A small image captioner, trained from scratch.
Training: 8500 steps, batches of 256.
Data: trained on photos with spoken descriptions (Open Images, Localized Narratives), 203450 training examples, 10.7 epochs.
Rows from block 5 of the image encoder of a small image captioner, named by matrix and row number. Rows with one number belong to one channel. Each number is 128 + 32 x the weight over its row's rms, rounded and kept within 0 to 255. All counts start at 0. After the name is the row's rms in percent of the matrix's.
Before each channel's rows are labels from the 100 images, of 14848, where the channel reaches its highest value: "patch colour" is the nearest of a few named colours to the mean colour under the peak. Only what is clearly more common there than usual is listed. The data: photos with spoken descriptions (Open Images, Localized Narratives).
# convs0: expand pointwise conv (encoder.blocks.5.convs.0.weight, 512x128x1x1), inputs 0-127
# convs1: depthwise 5x5 conv (encoder.blocks.5.convs.1.weight, 512x1x5x5, trained with AdamW), a 5x5 kernel
# convs2: project pointwise conv (encoder.blocks.5.convs.2.weight, 128x512x1x1, transposed), outputs 0-127

patch colour: pink
convs0.391 099 [147 118  98  68 100 154 129 152 148 108  82 117 170 111 130 134 144  86 115 115 127 127 111 147 149  91 152 193 131 194 127 119 136 152 163 106 108 144 159 152 100 149 138  81 146 147 157 169 108 157 141 131 120  96 131 165 168 138 139  53 154  91 166 158 129 104 179 154  46 135 140  86 114 137 126 144 198 113 111  81  57 177 171 170 163 128  90 102  94 133  75  94 142 121 182  68 139 155 119 126 112  93 132 160 118 131 135 139 138  89 158 133 110 160 153 195 145 150 190  98  81  97 145  79  94 104 103  61]
convs1.391 104 [139 141 139 135  96 117 138 181 161 127 142 179 180 195 177  97  94  96 135 166 147 129  87 146 100]
convs2.391 106 [154 113 157 119 114 123 139  96  95 108 133 153 175 110  43 102 167 128 156  93 154 141  83 112 174 198 184  89 126 120 130 172 117 139  98  87  67 105 135 106  88 118  92 130 205 168 112 122 147 118 134 153 101 143 133  89  70 155 136 151  98 128 112 100 125 114 168 120 153  70 141 132  80 166  98 134 132 162 147 176 121 142 144 176 150 137 125 149 138 112 153 149  99 181 191  93 137 100 117 111 198 127 157 193 105  74 168 124 117 191 129 152 160  67 117  75 103 152 165 157 118 128 131 139  86 149 121 183]

patch colour: pink
convs0.151 094 [157  99  87  99 102 155 156 212 142 135 100  45 122 106 129  56 120 148 146 156 113 122 121 133 140 147 188 129 138 168 141 156  99 115 149 116 179  98 126 164  93 101 131 133 105 123 101 105 143 118 138 102 149 139 153 127  99 121 169 103  76 101 213  95 134 125 147 135 142  72 219 136  90 138 165 155 144  74 160 144 200 108 110 171  70  93 144 146 165 141 112 126  73 161 138 105 131 125 180 122 142 123 158  55 147 174 135 127  79 152 155  96 163 136 128 128  80 114 100 121  93  64 155 131 107 115 125 104]
convs1.151 120 [140 106 135 137 129 104  95 102  87 128  98  74 114  65  93  71 107  86  79 150 139 106  88 101 149]
convs2.151 113 [174  83 191 135  83  75  82 160 133 140 110 144 151 118 100 106 143  95 112 128 184 135 111 161  88 134 134 132 196 195 101 131  87 135 115 174 153 139 117 103 128 187 145 182 127  97 206 157  83 154 131 103  79 159 142 103 144 154 164 125  81 121 141  67 129  96 138 118 128 136 114 171 134 131  80 113  75 108 168 143 135 101 129 101  63 100  82 125 158 106 100  92  72 155 147 137  54 105 109 117  86 100  78 148 149  99 106 110 114 117 157  67  76 142 153 151 154 102 129  93 174 137  95 159 135 159 128 141]

patch colour: white
convs0.154 091 [ 97 170 130 149 101 123 108 102 110 136 136 144 147 164  52 119  65 155 136  78 123 114 158 131 109 122 133  96 115 136 141 106 136 151  52  94 148 123 101 141  95 160 170 155 149 154 122 130 121 130 172  74 160 138 151 153 167 142 139 156 166 155 162  78 115 142  67 170  72 148 104  91 143 169 162  98  73 114 114 148 187 146  52 195 119  84 144 128 147 137 158 111 126 132 160 127 148 217  97 146 146  96  80 160 114  98 156 111  75 103 123 181  93  98 113 148 157 136 102 122 118 181 167 175  74  97  94 136]
convs1.154 079 [159 137  69 125 128 118 175 164 129 179 169 117 170 148 168 155 142 104  88 190 150  89 135 117 129]
convs2.154 091 [194  93 173 144 168 181 171 142 135 137 179 169 152 139 148 176 185 127 138 146 107 174 122 158 115 165 144 158 110 104 119 107 140 114 132 154 150 117  93  33 153 112 130 169 125 142 106  71 118  55 111 187 124 140 103 109 153 143  91 145 132 150 113 144 179 110 127  94 191 121 133 155 111 131 150 149 115 170 129 134 112  90 136 156 135 116 180 142 165 121 124 112 140  94  80 148 102 149 103 106  83 166 146  57 143 108  92 108 173 156 101 148  78 129 175 181 144 130  87  83 107  66 178 182 175 149 121 159]

patch colour: black
convs0.73 102 [110  88 135 190 142  93 113  67 112 164  80 147 125 152  94 171 135 163 172  92 175 104 115 157 134 118 174 122 102 107 145 131 112 153 143 116 143 194 132 108 122 151 105 108 130 131 140 163 197 135 126 158 124 165 123 201 132 130 106 126 151 137 143  75 127 104  72 148 127 164 120 125 135 148 131 159 155 102 158 146 130 148 107  73 145  80  87  50 131 112  80 174 134 173 118 185 173 152 138 146 130 183  43  72  87 122 133  75 138 121  74 121 146 116 203 178 118  89 125 145 139  95 139 138 139 130  74  99]
convs1.73 104 [ 86 114 191 107 145  78 147 160 163 163  94 150  84 122 146  95 123  75 136 117 142 105 120 160  77]
convs2.73 103 [125 136 102  86 107 176 124 167 119 183 155  75  60 116  82 105 137 133 174 130  83 104  86 140 150 128 107 120 121  90 141 175 138 132 154  92 148 162  93 160 179 126 106  25 182 168 140 131 161 169 111 134 160 185 176 106  93 161  98 134 139  99 115 145 129  94 108 144 137 163 130 110 100 133 204 124 123 132 129 167 125 152 166 126 150 175 109 123 123 215 162  92 195 152 132 156 151 151 126 193 121 105 129 155 110 160 125  90 169  78 114 152 139  96 110 121 150 137  91 127 155 183 129 127 142 126  91  67]

patch colour: pink
convs0.190 118 [122 159 207 109 150  50 114 192 154 121 105  91 183 116  92 145 153 148 170 106 155 116 103 143 145 106 141  84 103 178  75 125 119 185 130 114 132 106 166 111 116 124 118 147 166 161 154 192 197 129 143 154 127 108 131 115 111 118 143 159 139  98  73 139 123 175 176 186 152 166 131 116 152 133  72 148 138 127 123 164  89  88 136  95 158 108  98  84 128 153 120 119  74 106 147 127 125 129 103 128  71 178 131 138 135 112 141 117 127 140 134  91 166 122 107  78 113  75  60 147 103  97  88  80  97  55  82 174]
convs1.190 096 [117 131 120 182 162 134  87  93 181 199 155 138  91 108 116  98 101  98  96  87 154 162 117 118 150]
convs2.190 101 [108 149 174 105 156 158 104 134 163 159  79 105 158 157 150 124 119 163 121 141 151 132 170 120 143 132 110  93 127 138  71 133 117 179 102 104  80 113 144 133 152 185 156 173 174 117 154 136 113 126 161 115 118  42 190 119 102 198  97 178  77 126 147 149 146 129 135 151 177 191 153 155 108 160 102 101  90 121 148 166  59  60 108 155 117 115 144 122 132 160 108 110 117 165 115 112 107  40 150 194 111 169 159 129 110 163 116 115  81 123 162 168  77 110 149 125 106 135 151 147 143 155 105 126 101  99  54 162]

patch colour: pink
convs0.254 116 [129  97 158 170 135 127  88 161 196 148 178 168 179  64 180 164 128 102 115 179 147 126 192  74 126 165 142 160 122 143  91 135 101  43 187 151 161 125 165 135 146 149  93 180 117 131 135 102 133 201 166 112 112 105 135 113 145 159 144 141 167  86 168 147 182 147  94 113  77 147 141 139  99 155 125 131 144 177  86 149 134 116 109 134  62  67  77 158 153 113 124 132 154 118 111 141 196 104 103 139 128 125 151 104 169 134  89 126 142  88 166  97 171 119 129  95  99 111 193 146 135 104 115 121 151 128  95 124]
convs1.254 108 [143 148 119 134 174 145 177 190 146 146 162 168 167 183 167 108 167 122 147 179 145 154 120 114 154]
convs2.254 096 [125 149 147 128 172 165 105 104 180  65  82 142  91 140 129  83  84  96 102 141 101 127 101 138 142 148 134 134 111 115 146 131 137 153  79  78 149 125 104 119 116  90 167 128 122 155 133  97 133 128 130 105 162 101 167 148  77 124 144 113  85 187 103 128 180 162 116 154  48  88 174 134 180 145 119 113 109  93 137 100 107 157 120 106 156 153 128 170 106 187 186 178 144 148 136  77 103  70 107  84 194  76  97 147 119 116 166  68 125 113 127 209 172 144  51 141 117 111 138 135 170 139 148 179 160 105 128 150]

patch colour: white
convs0.78 106 [ 85 119 119  72 155 123 116 118 124  62 138 143 177  70 109 131 101 143 121 139  96 117 134 144 145 151 104  88 137 136  98 175 159 140 177  86 121 145  81 152 147 115 163 165  96  76 129 120 145 144 126 175 137  77 220  78 159 113 152 133 101  70  88 162 146 110  97 162 133 155  99 134 150 108  78 108 191 123 127 126 168 179 129 144 125 135 130 110 110 136 173  78  54 171 101 136 167 103 107 157 158 125 165 114 114 136 100 102 114 155  46 162 150 118 115 153 143  90 128 137 120  93  47 168 174 188 125 114]
convs1.78 102 [111 102 106 128 137 112 105  97  73  96  90  78  95  81  78 110  90 100 122 118 130  78 101  78 119]
convs2.78 108 [149 136 128  88 125 173  92 190 113 134 115 128 111  82 119 123 228 118 140 185 160  78 114 113 191 100 130 114 191 111  58 129 172 137 136  60  78 149 142  95 123 132 154 126 140  84 211 141 176 132 152 144 147 131  95 164 143 121 139 123 134 163 154 186 128 172 128 131 126 164 130 109 131  82 153 121 139 138 118 131  77 154 145 164 154  87  89 136 147  61  85 186 146 201 103 158 151 148 106 105 144 100 153 119 115  75 135 123 101  91 163 118  59 143 136 168 117 119 114 105 145 152 135  94 145 162 137 102]

patch colour: pink
convs0.56 104 [ 85 135 144 159  89  97  73  77 114  96  89  75 168  59 165 123  92 128 169 103  96 153 102 125 128 132 134  72  95 144 115  97 167 119 144 105 112 110 106 169  75  87 122 137 173 169 129  98 105  78 105 102 193 128 188 110 103 126  82  99  82 120  97 139 127 100 164 126 198  94 105 105 103 117 123 170 199 108  90  62  90 107  68  88 130 149 136  75 113 145 135  97 167 183 119 159 141 119  97 121  79 116  85 147 104  59 129 109 112 143 158 150 110 144 160 180 126 148 144 152 128 107 131 129 118  97 128 118]
convs1.56 098 [150  96 100 123 102 154 101 125  66 122 145 175 152 146  85 180 147 149 134 152 175 180 171 120 162]
convs2.56 092 [107 104 146 126  88 131  98 137 132 138 121 142  66 163 154 185 114  58 105 146 167  72 158 177 113  81 119 133 160  92 120 116 165 130 145 174 112 151 125 107  93 156 172 139 191 126 157 205 129 129 168 159 100 137  62 162 119  85  83 178 128 180 123 155 136 174 117 160 149 168 106 151 158 147 110 135  74 159 157  90  73 114 138 113 113 144  64 178 127 113 118 111 118 157 147  78  85 130  97 160 106  73  80 116 137 145 152 136 193 130 151  84 151 127 148 138  71  64 156 168 126 163 132 152 112 103 132 119]

patch colour: white
convs0.229 120 [127 189 117 108  90 159 131  85 151 139  80 138 151 107  83 128 100 175 187 182 179 129  87 137 112 134  93 139 123 135 105 139 164 162 149 154 116 107 135 162 146  93 174 124 118 108 106 111 122  98 168 136 148 136  77  99 144 193 148 156  87 126 156 112 123 198  94 121  73  76  92 144  87  89 127 131 147 159 101 191 117 156 120 119  54 176 117 149 147 194 127 119 147 100 132 116 143  88 180  91 125  66  83 153  96  90  77 142 122 174 110 129 154 130 122 173 150 114 186 163 171 200 140  98 127 139 117 107]
convs1.229 104 [109  64  66 146 158 118 138 133 133 139 111 175 154 137  78 122 154 196 106 124 138 142 179 150 155]
convs2.229 105 [131 166  82 146 156 107 117 159 133 140 156 169  88 149 188 147 104 163 136 135 107  69 114 126 146 102 127  86 166 191 101  67 146 160 116 151 104 108 127  51 133 173 156 157 165 118 148 167  53 123 104 154 149 105 131  86 231  93 104 149 161 131 133 172 124 144 155 136 174 147 173 192 134 129 140 102 147 152 160 110 167 160 148 164 115 139 134 128 123 190 117 118 153 109 139 168 125  87 134 163 147 216 165  94 107 123 121 168 156 110 140 186 173  98 145 104 160 133 122 133 116 151 125  95 102 117 138 187]

patch colour: white
convs0.9 109 [186 115  78  89  91 128  91 152 138  94  60  79 114 138 126 120 158  76 176  97 154 168 169  88  98 153 159 110 117 165 141 156 126 115 120 121  80 165  78 202 151 165 133 148 110 138  86 102 114 119  79 132 137 138 143 114 184 152 180 139 116 161 100 104  91  93 118 106 116  77 154  88 150  75 171 167 123 151 147 132 127 121 168  88 138 131 160  69 118  91 117 166 129 137 118 176 159 101  80 150 171 120 102 125 159  64 163 162 129 135 126 160 134  93 168 130 109 118 163 106 173 164  88  68 147 192 101 156]
convs1.9 100 [122 128  94 104 114  77 105  96 105 106  87 105 108  94  67  97 129  81  77 118  91  81 103 101 118]
convs2.9 104 [101 159 130  84 163 128 137 223  76 110 138 182 162  94 146  70 135 178 131 112  82 166 122 121 109 177 139 105 188 128 117 145  90 140 149  85 166 135  94 152 114 166 187 115 123 117 139  55 158 139 161  82 143 173 135 136 153 150 138 121 103  89  74 168 179  99 113  92 183  80 124  85  97 154 118  99  99 104 114 136 199 150 156 137 105 138  83 160 131 162 146  93 162  50 165 119 157 128 122  76 153 120 103 169 112 125 135  97 123 137 119 141 120 151 101 176  83 150  81 138 122 129 120 156  81 137 156 142]

patch colour: black
convs0.264 096 [103 141 165 194  76 131 164 127 134 139 121 209 142 123 177 166  79 107  92 134 157 125 127  91 118  86 180 155 110 121 177 111 142  89 104 150 128 155  94 123 105  99 142 130  67  99 145 128 154  75 160  74 177 105 178 100 101  66 124 103  93 140 134 145 159 129 134 135 142 124 107 124 113 101 132 138 134 147 149 126 112 111 126 112  98 106 119 146  96 116  95 106  98 183  72 133 208 123 159 139 166  96 133  83 117 132 113 141 219 129 140 129 169 141  94 144 118 115 105  84  83 220 106 158 201 172 106  98]
convs1.264 095 [128 192 167 141 106 149 154 110 145 155 174  89 131 103 171  89  82 106 144 108  76 118 131 183 143]
convs2.264 102 [ 81  93  63 157 142 148 133 128 128 159 129 149 125 136 133 176 195 112 152 103 139 154 164 118 112 151 132  65 135  82 115 145 126 169 166 119 115 185 134 129 167 110 116 111 198 107  97  63 112 143 138  47 142 137 129 147  80 101 192 136 111 132  96 155 125 149 178 147 152 120  99  76 115 103 131 120 123  81  79 148 107 192 165  34 108 114  71 108 104 153 161  97 147 151 115 102 119  75 111 100  58 134 165 107 147  95 118  59 136 133 119 150 119 144 159 146 160  71 121 123 165 138 130  84 111 128 163 117]

patch colour: black
convs0.450 106 [120 131 135 158  69  83 129 111  85 177  99 168 130  81 111  89  66  86 136 122 177 124 143 146 149  65 154 121  45 110 174 179 112 152 193 158 146 131 126 137 133 116 193 109 129 163 118  99 196 144 187 135 107 156 139 153 103 111 118 143 132 136 122 119 172  93 104 111 170 117 126 105 130 105 154 179 104 102  73 159 108  90 119 132 101 142 118 122  87 145 125  67 147 107 132 162 175 176 127 114 121 121 145 150 117 203 101 153 160 106 119 141 147  92 140 173 204 177 148 163 190 180 104 131 155 133 112 145]
convs1.450 094 [101 139 108 108 106 121 130 137 160 132 125 163 151 146 175 162 166 187 153 174 115 156 187 182 172]
convs2.450 098 [ 96  38 130 164 130  93 134 147 105 149 115 211 202  91 123  54 174 127 112  60 108 132 116  95  97 150 169 104 128 148  71 188 106  97 125 129 144 108 113 144  85 121 169 121  98 112  80  29 167 158  82 146 102 106 104  50 151 123 166  82 156 100 115 121 137 142 129 172 151 138  91 179  91  89 112 105  92 127 130 158 139 140 135 174 154 122 131 115 109 151 116 131 145 103 156 158 145 118 124 134 114 133 120 131 133 122 131 136 156 176 125 153 139 135 138 209 162 142 154  91 123 169 124 180 118 168 141 123]

patch colour: white
convs0.100 103 [152  92  86 142 118 122 175  83 150  64 124 125 128 124 139  62  85 155 139 147 137 115 124  94 113  84 120 176 190 126 101 104  85 102 132  89 150 154 147 186 126  57 136 116 182 103 121 149 156 115 153 104 174 106 136 171 105 146 144 119 114  86 164 166 109 203 140 131 124 180 141 134 206 135 150 135 108 187  80  91 149  91  88 157 127 125 124  99 168 101 162 210 140 107 117 149  54 166 138 153 100 111 102 151 139 113  89 184 112 108 117  91 120 155 142 154 141 138 129 182 107 198 127 114 121 123 166 112]
convs1.100 101 [ 94 135  94  99 114 136 109  61 100  83 107  96 108  86 107 176 160 148 169 101 123 115 179 134  90]
convs2.100 119 [102 111  94  95  86  77 120 111 179 166 147 140  99 121  88 158 170 174 183 147 149 120 141 130 140 135 129 160 115  95 164 165 124 136 120 150 166 141 121 157 112 203 134 150 184 156 133  93  83 182 159 131 126 122  95 151  71 130 126  93 187 142 139  86 124 129 123 150  90 117 157 103 100 147 129 102 131 121 168 164  93 137  83 186  71  86 121 160 124 122 160 137  41  95 180  92 107  95 143 113 156 158 194 123  94 190  73 136 143  75  90 101  87  98 185 100 166 118 108 121 178  83 143 133 126 129 117 130]

patch colour: grey
convs0.220 099 [141 156 126 122 145 156 175 126 116  80 126 127 124 129 206 160 137 119 165 174  97 150 140  95 110 148 130 118  74 151 118 180 119 120 131 158 149 145  58 100 164 180 139  90 139  79 133 118 105 133 171 135 107 202 122 147  59 136 131 150 181 124 105 108 148 126 137  54  96 161 130 147 172  86 153 162 144 159 102 139 124 104 115  74 140 127 116 139 167 141  84 141 208 168 118 176 145 107  82 110 109 103 176 139 200 143 174 138  88 174 171 167 109 168 137  99 148 168 145 115 126 121 120  60  60 126 130 134]
convs1.220 109 [116 133  65  89  98 104  94  65 102 141  97 154 166 159 129 118 128 171 169 142 106 132 126  92  76]
convs2.220 110 [143 123 197 163 161 120 144 138  95 130 170 109 119 124  86  94 118 130 178  76 138 120  97 161 112  76 130 118 127 161 113 146  69 120  90 115 124  98 113  68 181 113 154 144  93 148  96 186  87 128 116  86 116 113 125  94 129 139 155 105 107 191 106 131 125 131 172  69 114  86 166 147 172  91 126 128 162 133 159  83 145  73  52 134  90  82 101 136 147 182  85  92 184 125 162 115 136 148 167 128 149 174 147 148 160 136 106 202 187 151 141 127  97  86  61 101 140 116 117 167 148 122 192 111 129 129 106  98]

patch colour: pink
convs0.44 107 [161 120 166 103 152 112 133 133 173  90 140  92 130 130 130 141 101 139  93  92 127 184 137 113 129  85 138  50  76 124 157 118 180  88 110 144  64 100 106 127 218 115 101  48 128 143 117 142 136  92 183  93  95 121 124 109  92 140  87 129 143 101 119 124  85 109 184 119 121 136 157 153 103  75 168  87 112 139 211 130  83  88 133  67  79 150 126 105 114  96 115 111 129 163  86 125 137 138 137 144  73 155 112 120 106  95 159 171 170 115  67 170 145 173 182  74 115 148 130 172 163 144 139 138 140 111 140 123]
convs1.44 096 [118 139 156 140 111 110 123 141 162 139 171 155 110 183 156 156 182 172 189 115 114 170 170 163 161]
convs2.44 090 [121 128 162  99 136 146 119 144 140 115 132 132 165 186 140  67 137  97 137 107  95 128 127 131 143 183 123 125 115 174 126 164 164 115 116 138 162 103 138 119 123 143 161 144 122  83 105  78 104 130  92 158  58 112 136  83 130  75 123 113 125 143 173 158 114 161 149 174  91 137 118 120 140 117 127  97 123 178 137 173  91 120 127  78 189 111  93  81 155 163  75 157 173 231 190 124 116 156 156 108 139 161 188 139 164 142 118 144  93  96 109 174 151 193 102 145  69  67  90  59 121 108 137 187 129 132 146  94]

patch colour: brown
convs0.121 103 [ 80 146 118 179 149 102  92 179 154 146  68  94 110 128  76  88 137 122 137 122 157 138  54 126 136 149 133 145  99 108 127 155 163  87 127 129 177 174 151 123  87 169 150 113 101  73 113 137 171  76 145 139 172 154 142 120  67 111  96 110 129 144  46 161  95 158 135  76 136 104 171  82  92 119 123 122 127 142  85 136  90 193  87 104  76 103 113 116 160 178 130 104 158 125  87 131 141 136 156 139 155 105 108 121  74 213 126 168  89 192 131 115  65 121 112 152 123 132  76 113  94 141 159 131 149 104 144 102]
convs1.121 095 [148 104  93 159 111 151 182 103 162  98 162 177 156 167 165 172 153 110  98  89 107 117 160 163 102]
convs2.121 088 [132 100 110 152 103  74 110 103  90  93 117 156 109 155 102 108 166 187 115 155 116 121 181 118 150 123 140  97 146 198 116 108 203 138  86  84  96 151  97 126 119  77 131 112 212 114  86  91 117 183 103 146 142  80 109 134 120 145 128 171 160 122 137 151 143  96 175 170 123 113 126 112 189 153 153 113 118 194 187 129 166 181 116 113 172 115 147  98 134  95 122 143 116 170 118 187 127 155 137 144 204 131 167 146 100 115 114 128  56 113 114 120 129 150  94 151 206 133 127 133 126 126  80 109 137 155 177  71]

patch colour: white
convs0.207 100 [118 170 133 126 128 163  79  51 182  67 150 150 102 125  94 178  98 170  79 111 177  88 109 134 100 114 156  89  71 141 101 114 158 159 138 157  83 151 118 168 151 149 163 125  87 158 101 133  74 129 161 128 131 171 157 173 123  84 111 128 114 125 167 163  93 151 130 144  99  87 151  84 140 117  92 140 159 108 170 151 179 137 124 115 192  86 159 170 127 115  95 143 135 149 104 107  93 126  98 151 152 161  72 156 176 116 175 111 129 199 135 154 171 125  94 130 119 149 135  73  92 137 133 107 143  69  53 109]
convs1.207 102 [113 105 116 151 155  91 157 158 110 104  89  98 154 177 104  80 159 193 166 125 135 125 187 151 110]
convs2.207 097 [118 160  87 109 122  76 113 133 135 151  83 162 103 106 159 135  91 161 150 126 125 159  81 119 136 144 100  93  99 105 123 174 105 143 171 110 163 134  93 159 134  86 147 125  51 156 147 166 127  72  94 159  71  93  70  87  72 116  94 140 111 130 155 126 154  60  95 147 108  66 133 109 135 167 108  99 130 104 115 109  81 147 145 157 104 100 138 105 102 147 101 181 161  80 140 172 131 199 116  95  82 118 137  67 115 105 129  99 136  80 126 112  54 139  84  90 107 163 138  92 141 124 129 204 160 179 151 124]

patch colour: grey
convs0.130 101 [ 64  79 102  79  83 100 114 164 138 117 161 106 129 126 118 137 131 103 142 118 128 167 166 100  87 129 151 131  78 142 164 105 152  84 104 137 106 153 140 112 132 127  69 124 123 177  97 130 143 189 135 106 153 123  96 122 136 133 101  72 130 166  90 167 138  88 166 130 114 150  69 186 128 182 112 124 148 103 156 140 119 161 125 106 137  82  97 157 165 187 187 198 143 108 123  99  92 107 152  72 150 139 134 119 130 121  91 169 165 126 200 111 135 151  98 144 123 101 223 207 124 131  87 123 179 148 125  73]
convs1.130 103 [160 174 177 156 128 164 168 176 155 138 128 146 139 182 161 126 159 141 191 136 151 118 130 155 176]
convs2.130 098 [137 136 166 122 140 220 110 100 159  90 152 197  91 151 116 103 157 146  83 114 134 143 107 156  74 187 128 127 175 125 145 118 106 149 183 122  89 146 133 128 137 144 181 104 156 147 145 120 113 169 175 120 153 132 124 136 106 106 156 149 155 124 125  80 149 137 135  98 147  99 188 154  93 112  93  81 134  78 147 113  90 134 108 157 112 110 200 123 116 121 188 126 134  73 156 155  70 103 182 132 170 130  57 119 150 170 136 122  86  81  61 119 110 121  73 126 117 180 137 212 107 160 160 141 116 154 148 111]

patch colour: pink
convs0.405 098 [ 86 184 140 156  39 122 138 160  99 111  98 145 109 138 157 128 107 117 142 177  55 152 103 139  73  74 183 100 130 149 148 160  92  90 138 111  66 116 118 118 145  73 141 116 185  65 134 102 184 136 127  90 167 125 100 110 141  80 211 116 104 131 157 153  84  83  85 148  87 172 142 121 159 153 132  99 167 105 126 112 103  80  92 134  97 170  94 121 117  95  99 106 107 153  70 125 114 128 108  92 123 126  88 103 143 172 149 132 161 113 173 103 107 113 153 153 127 131 153 108  38 143 152 124 133 105 140 117]
convs1.405 101 [134 142 185 156 151 118 138 150 131  92 100 154 154  85  76 102  83  66  72  94 132 100 113 113 120]
convs2.405 098 [129 156 136 111 100 145 115 228 108 144 153 104 103 118 156  62 117 146 177  97 143 192 149 141  88  86 109 141  81  83  90 109 173 130  89 172 159 111  64 101 132 134 125 105 138 140  91 126  91 104 140  52 112 125 112 131 162 180 169 139 169 108 100 152 165 197  96 127 133 130 148 148 121 115 164 170  60 148 144 171 140 131 124 106  57 133  77 133 163 151 108 108 107 140 104 114 115 134 160 134  64 132 126 159 150 108  98 107 152 135 108 128 156 127  66 116 186 143  88 170 148 128 154 123  61  88 159 160]

patch colour: pink
convs0.167 106 [175  68  75 135  75  99  94 136  94  91 128 116 134 144 151 160 143 145 110 154 136 157 123 189  97 116 125 109 197 187  98  65 110  82 115  55 150  91 123 147 169 138 146 167 166 145 129 103 137 110 155 167 103 192 144 135 130 123 162 133 113 144 158 170 117 123 146 119 135  98 124 153  97 130 142 126 209 104 172  95 125 154  92  77 127  51 128  83 103 106 123 120 132 169 126 125 105  95 136 192 175 119 157  88 169 146 110  56 117  93 163 154 166 105 140 126 130 133 137 125 117 120 200 131  94 186 114 167]
convs1.167 116 [147 168 161 133 129 143 168 132  88 150 132 174  79 108 116 129  77  98 101 113  94  63  71 131 152]
convs2.167 100 [114  98 113 111 102 108 112 153 134 131  67 100 169 164 169 126 134 184 126 163  88  95 101 178 162  91 113  81 122 106 129 133 117 142 158 192 109  91  68 163 149 140 127 185 152 142 132 164 112  65 112 138 154 113 199 128 142 125 166  81 170  84  80 139 116 125 140 128  63 169  95 141 106 140 164  62 181 187 132 138 159 150 129  81  81 146 145 145 115  67 152  97 162 132 105 119 131  56 104 155 171 145  97 123 198 107 125 108 111  78 150 104 149  94  97 145 141 122 128  89 134 130 153  97 143 173 123 177]